Weights of a small CTC audio transcriber: arch quartznet, 15625 training examples.
Rows from block 3 of a small CTC audio transcriber, named by matrix and row number. Rows with one number belong to one channel. Each number is 128 + 24 x the weight over its row's rms, rounded and kept within 0 to 255. All counts start at 0. Numbers have three digits each.
After each channel's rows are labels from the 100 clips, of 14848, where the channel reaches its highest value: "top examples" is what is common among them. Only what is clearly more common there than usual is listed. The data: read English sentences (LibriTTS-R). In brackets: how many of the 100.
# convs1: first pointwise conv (model.blocks.3.convs.1.weight, 288x288x1), inputs 144-287
# convs3: second pointwise conv (model.blocks.3.convs.3.weight, 288x288x1, transposed), outputs 144-287

convs1.286:137103147082119146160121148127120140127159132150103156151166127140153107123127136135103145160082135101097110145146109192143127146079095091103144169171158124087131127108137130139134148098151107218078121132145150163130152156155173122128133129117136111118076159099156110188150127137112116169137165132110119126109113162147118113122145140164100136114156093117164117128121124127109122138138152120180129096140124096123110112167133120123122
convs3.286:116166094118107168112143096090077108139130160113132155137098142163152124074140146086101115081132180134133175125199114139117082121112152134087141114089133166131131095163133111163165133144150118121123145144137123133149163128108122124136111091125114088083109153093136122125110162134108150159125134161138143122149104112137122125160081141124139137137130101097156148101128130139138099117121078147170120109121124088090133119098118090167121
top examples: voice: female (84)

convs1.62:108097132106100143137096154138135135143158171144141112104103121135165110137098109107111095114110146137121111175119180144157121127125140089135143125111155148097173148119110154158147134123094101121116147100112132148148108194136105106088138107130087083102145091141110098120131141167115130119115156114172143078115116110161106166114123124142079102091109114156137186152119084127176145148150132146137130104111134105123143147138155133167152
convs3.62:108095108119129164120121131095171101142130166177154135120135156118138144152146126122127141104102162078119154113108135118110048094112154112112102052123084131098130129135125148131115138112121173101131063109138143081146131120094159141132070151101106099084140147124176167102156126111096122135134141101117131096127143149139182120133184173107113112131152156101110133161101100152115094117073156103154126097134140113110172163106123124116114
top examples: voice: female (88); the word "i" (45)

convs1.102:132097097122112164119117133091107157159112118111106124127149162106131114205088127177195134158143163125147125127115088114105103113142128132080130175136145137137134141153138155102149134155157127103141111125114137121148196134116139141091162130095178146120128134147080133122140047116128132125156148143145135097176123142164164120121130110162083156153140147165110146117147118120070169136145110127143133083120134130131155120073113108134127
convs3.102:101139106151147139129161145116171163109162117098145130123122122151116122113097101121152149097153142164101156105114095133109088143107090109141179138134117108093099135102048091091095137132136088082102099112122129128148120126094141136130113137145119142108077203102137102121131162158122128131117147145140110166083098101110175127136186176121119128099133115142159139191115154110103108135124094103082131117131118127126136093149144146162184
top examples: the word "of" (52)

convs1.33:122172136139126127134166102150122138106167138092095187142153154149098159124142112137130158125150150149155146123102118108103112137138155116125134157158137134111175143134142101103105135132137139103130119157115169130104155145130126118200137147132094160124166108153110087113140133105080080069096122084124144098127149131121131081150175110146150129113124152114088157122124126179138104103128108143130112161110154134134086094160115162164115
convs3.33:133138127172172126090142117123101136134157131155100146150142124123097133096089144160124118133135156129182150136152113159170134124138131197111124133171124108112167100106146150136145163108173119102132145139150133139121147123133135147139128138109139100095153136171133158096158153129145159107122175130083113103105112113148150126108117113181165138149108110171102142158165163145143114151146143065101150138093119157138131155122160112131116
top examples: voice: male (74)

convs1.237:132112120148122120103149111107141071098125130119158135182125157133125115155131090130148101115119098104132126099099134136116122163126125099136147128087111112135113113121128169122108124133121123092150115120128121115124148120138134104191106105121159087145144105134108083129162118083114123128121154101099140113107144141144097157172154131115165112151115114104114110145103113129105095134138155143126120140096131106117110131137113146172126
convs3.237:146121112154125164103101149137112122115137097189158122168149118119122166148158139146088157148112127119158102126145152144146124119087118170144142127124096180141112132138117127114176175110164156161142170113106164118145115128134131184142126071115107117128108149067122135111117145117116079165115123097134162115138120159135178102099166154134148104080125146134127141123106170102156142142105170120173107165119127145116176151139112114121100
top examples: voice: male (75)

convs1.153:130114101168136151159128143090112140068126119115131218130108134108106118146104150135134111141115147101124126144104124076144155141119155117084146152144120135125173157131108061100137119170160148162114112133128181149067153112102126163127092092088107176121175130119121147143106133123132122107117134137106122125143172095103082130122102149137130087145137115135125132149130165153096128154151144113150108142119127089126118123147111133162165
convs3.153:110152157142174165122135163138112106149117161132128123155100113152108086112113155127097125163154081135097139124084109178153156128154112142093128108140106167129141143093119146088130118145162158133141149124164133117104092111154156134125162111141141085116170103145132120137103115108098136137122113119153139115136139145128083139128130125117126130139112164138127140095109173115115114113094133127145119102110110101117152126117118177143120
top examples: the word "i" (48); the word "my" (35)

convs1.278:093085169146088130127118123089139130136163087133166124102157123107106132122144159141175117140175127133139106137126159140138100174151123093114139120137149138115143146137113117137106126138109103146101120128130148108119127110150130160108134138143166111132094174121104149109141114116139168100112134152110121117123139115153134156112143129110163123118107121105101162160133138173101115145103148154101148156170117143128098091130167168134139
convs3.278:109137097110169144145095128069133145128093132174124095109157137121123135136135107098131124139116106140142157111123170175122113156071145101150165126098119142130142082085105171168090109139129088089120115098088129122122132121132126144140154117158131088111122125154145144135132111140156115110140092120130101103076116124136125141131145109095139138108154122095143115157130114171121120134195109094125096119135115145119119143129066100117121
top examples: the word "the" (81); the word "with" (28)

convs1.21:125113153107102112143115130132112106131141130105172161097118125093182122120134110088102116124122163149145127148139145117139126141138095102125100147111141162127153159137120130155157119116167080091110110078097119127120107120162075149129121123130086125095151161125135116144103119119139123141113118139138160091127121150107097166129127112125133118176137128134083153148122136129126146181155133107151178108108111157160069133095106147148148
convs3.21:124134134116120123193083126127179066124129129136126135106105139099133097133135143121154097116108113095094141121113172100151113149134141112104103130142147103136147142145096124165145133170117130146127118139141170159125152153143111112133169108104149141088138092107145141150179127137132099149102109128153161106138114185149077117086085177141135113119145167166132158117146153149151106153167173144157097105158128137079147124141144156106111
top examples: voice: male (80)

convs1.93:135075157174141130110115108088113104154140091138113176119144133137150179163113118159100116088104173128132100113158143142095104137123120161122175125120128105153112177103162126129137104125138092123128109112107131108125081126162140158108159130116122138111138143102153125111132187145181141100101072108091123122138113162117155111155155119157165170113146080135126110141142115123070137115153167065134135122128132143101131165130167115133122
convs3.93:176114174123131161149072162154155114130120118146129115122113130153150138148119127139148130130113191122121156150117104136149142117098090083095170141125114122111113115116149096117122142141086130133137124106147151167146135124172102113139111117167109111120120121101146148105112102085195151130094094099102151141120114099082105119142117089161161116125089148134095119119101148148141145160125169096102115201131116159151127133133135150106120
top examples: the word "she" (30)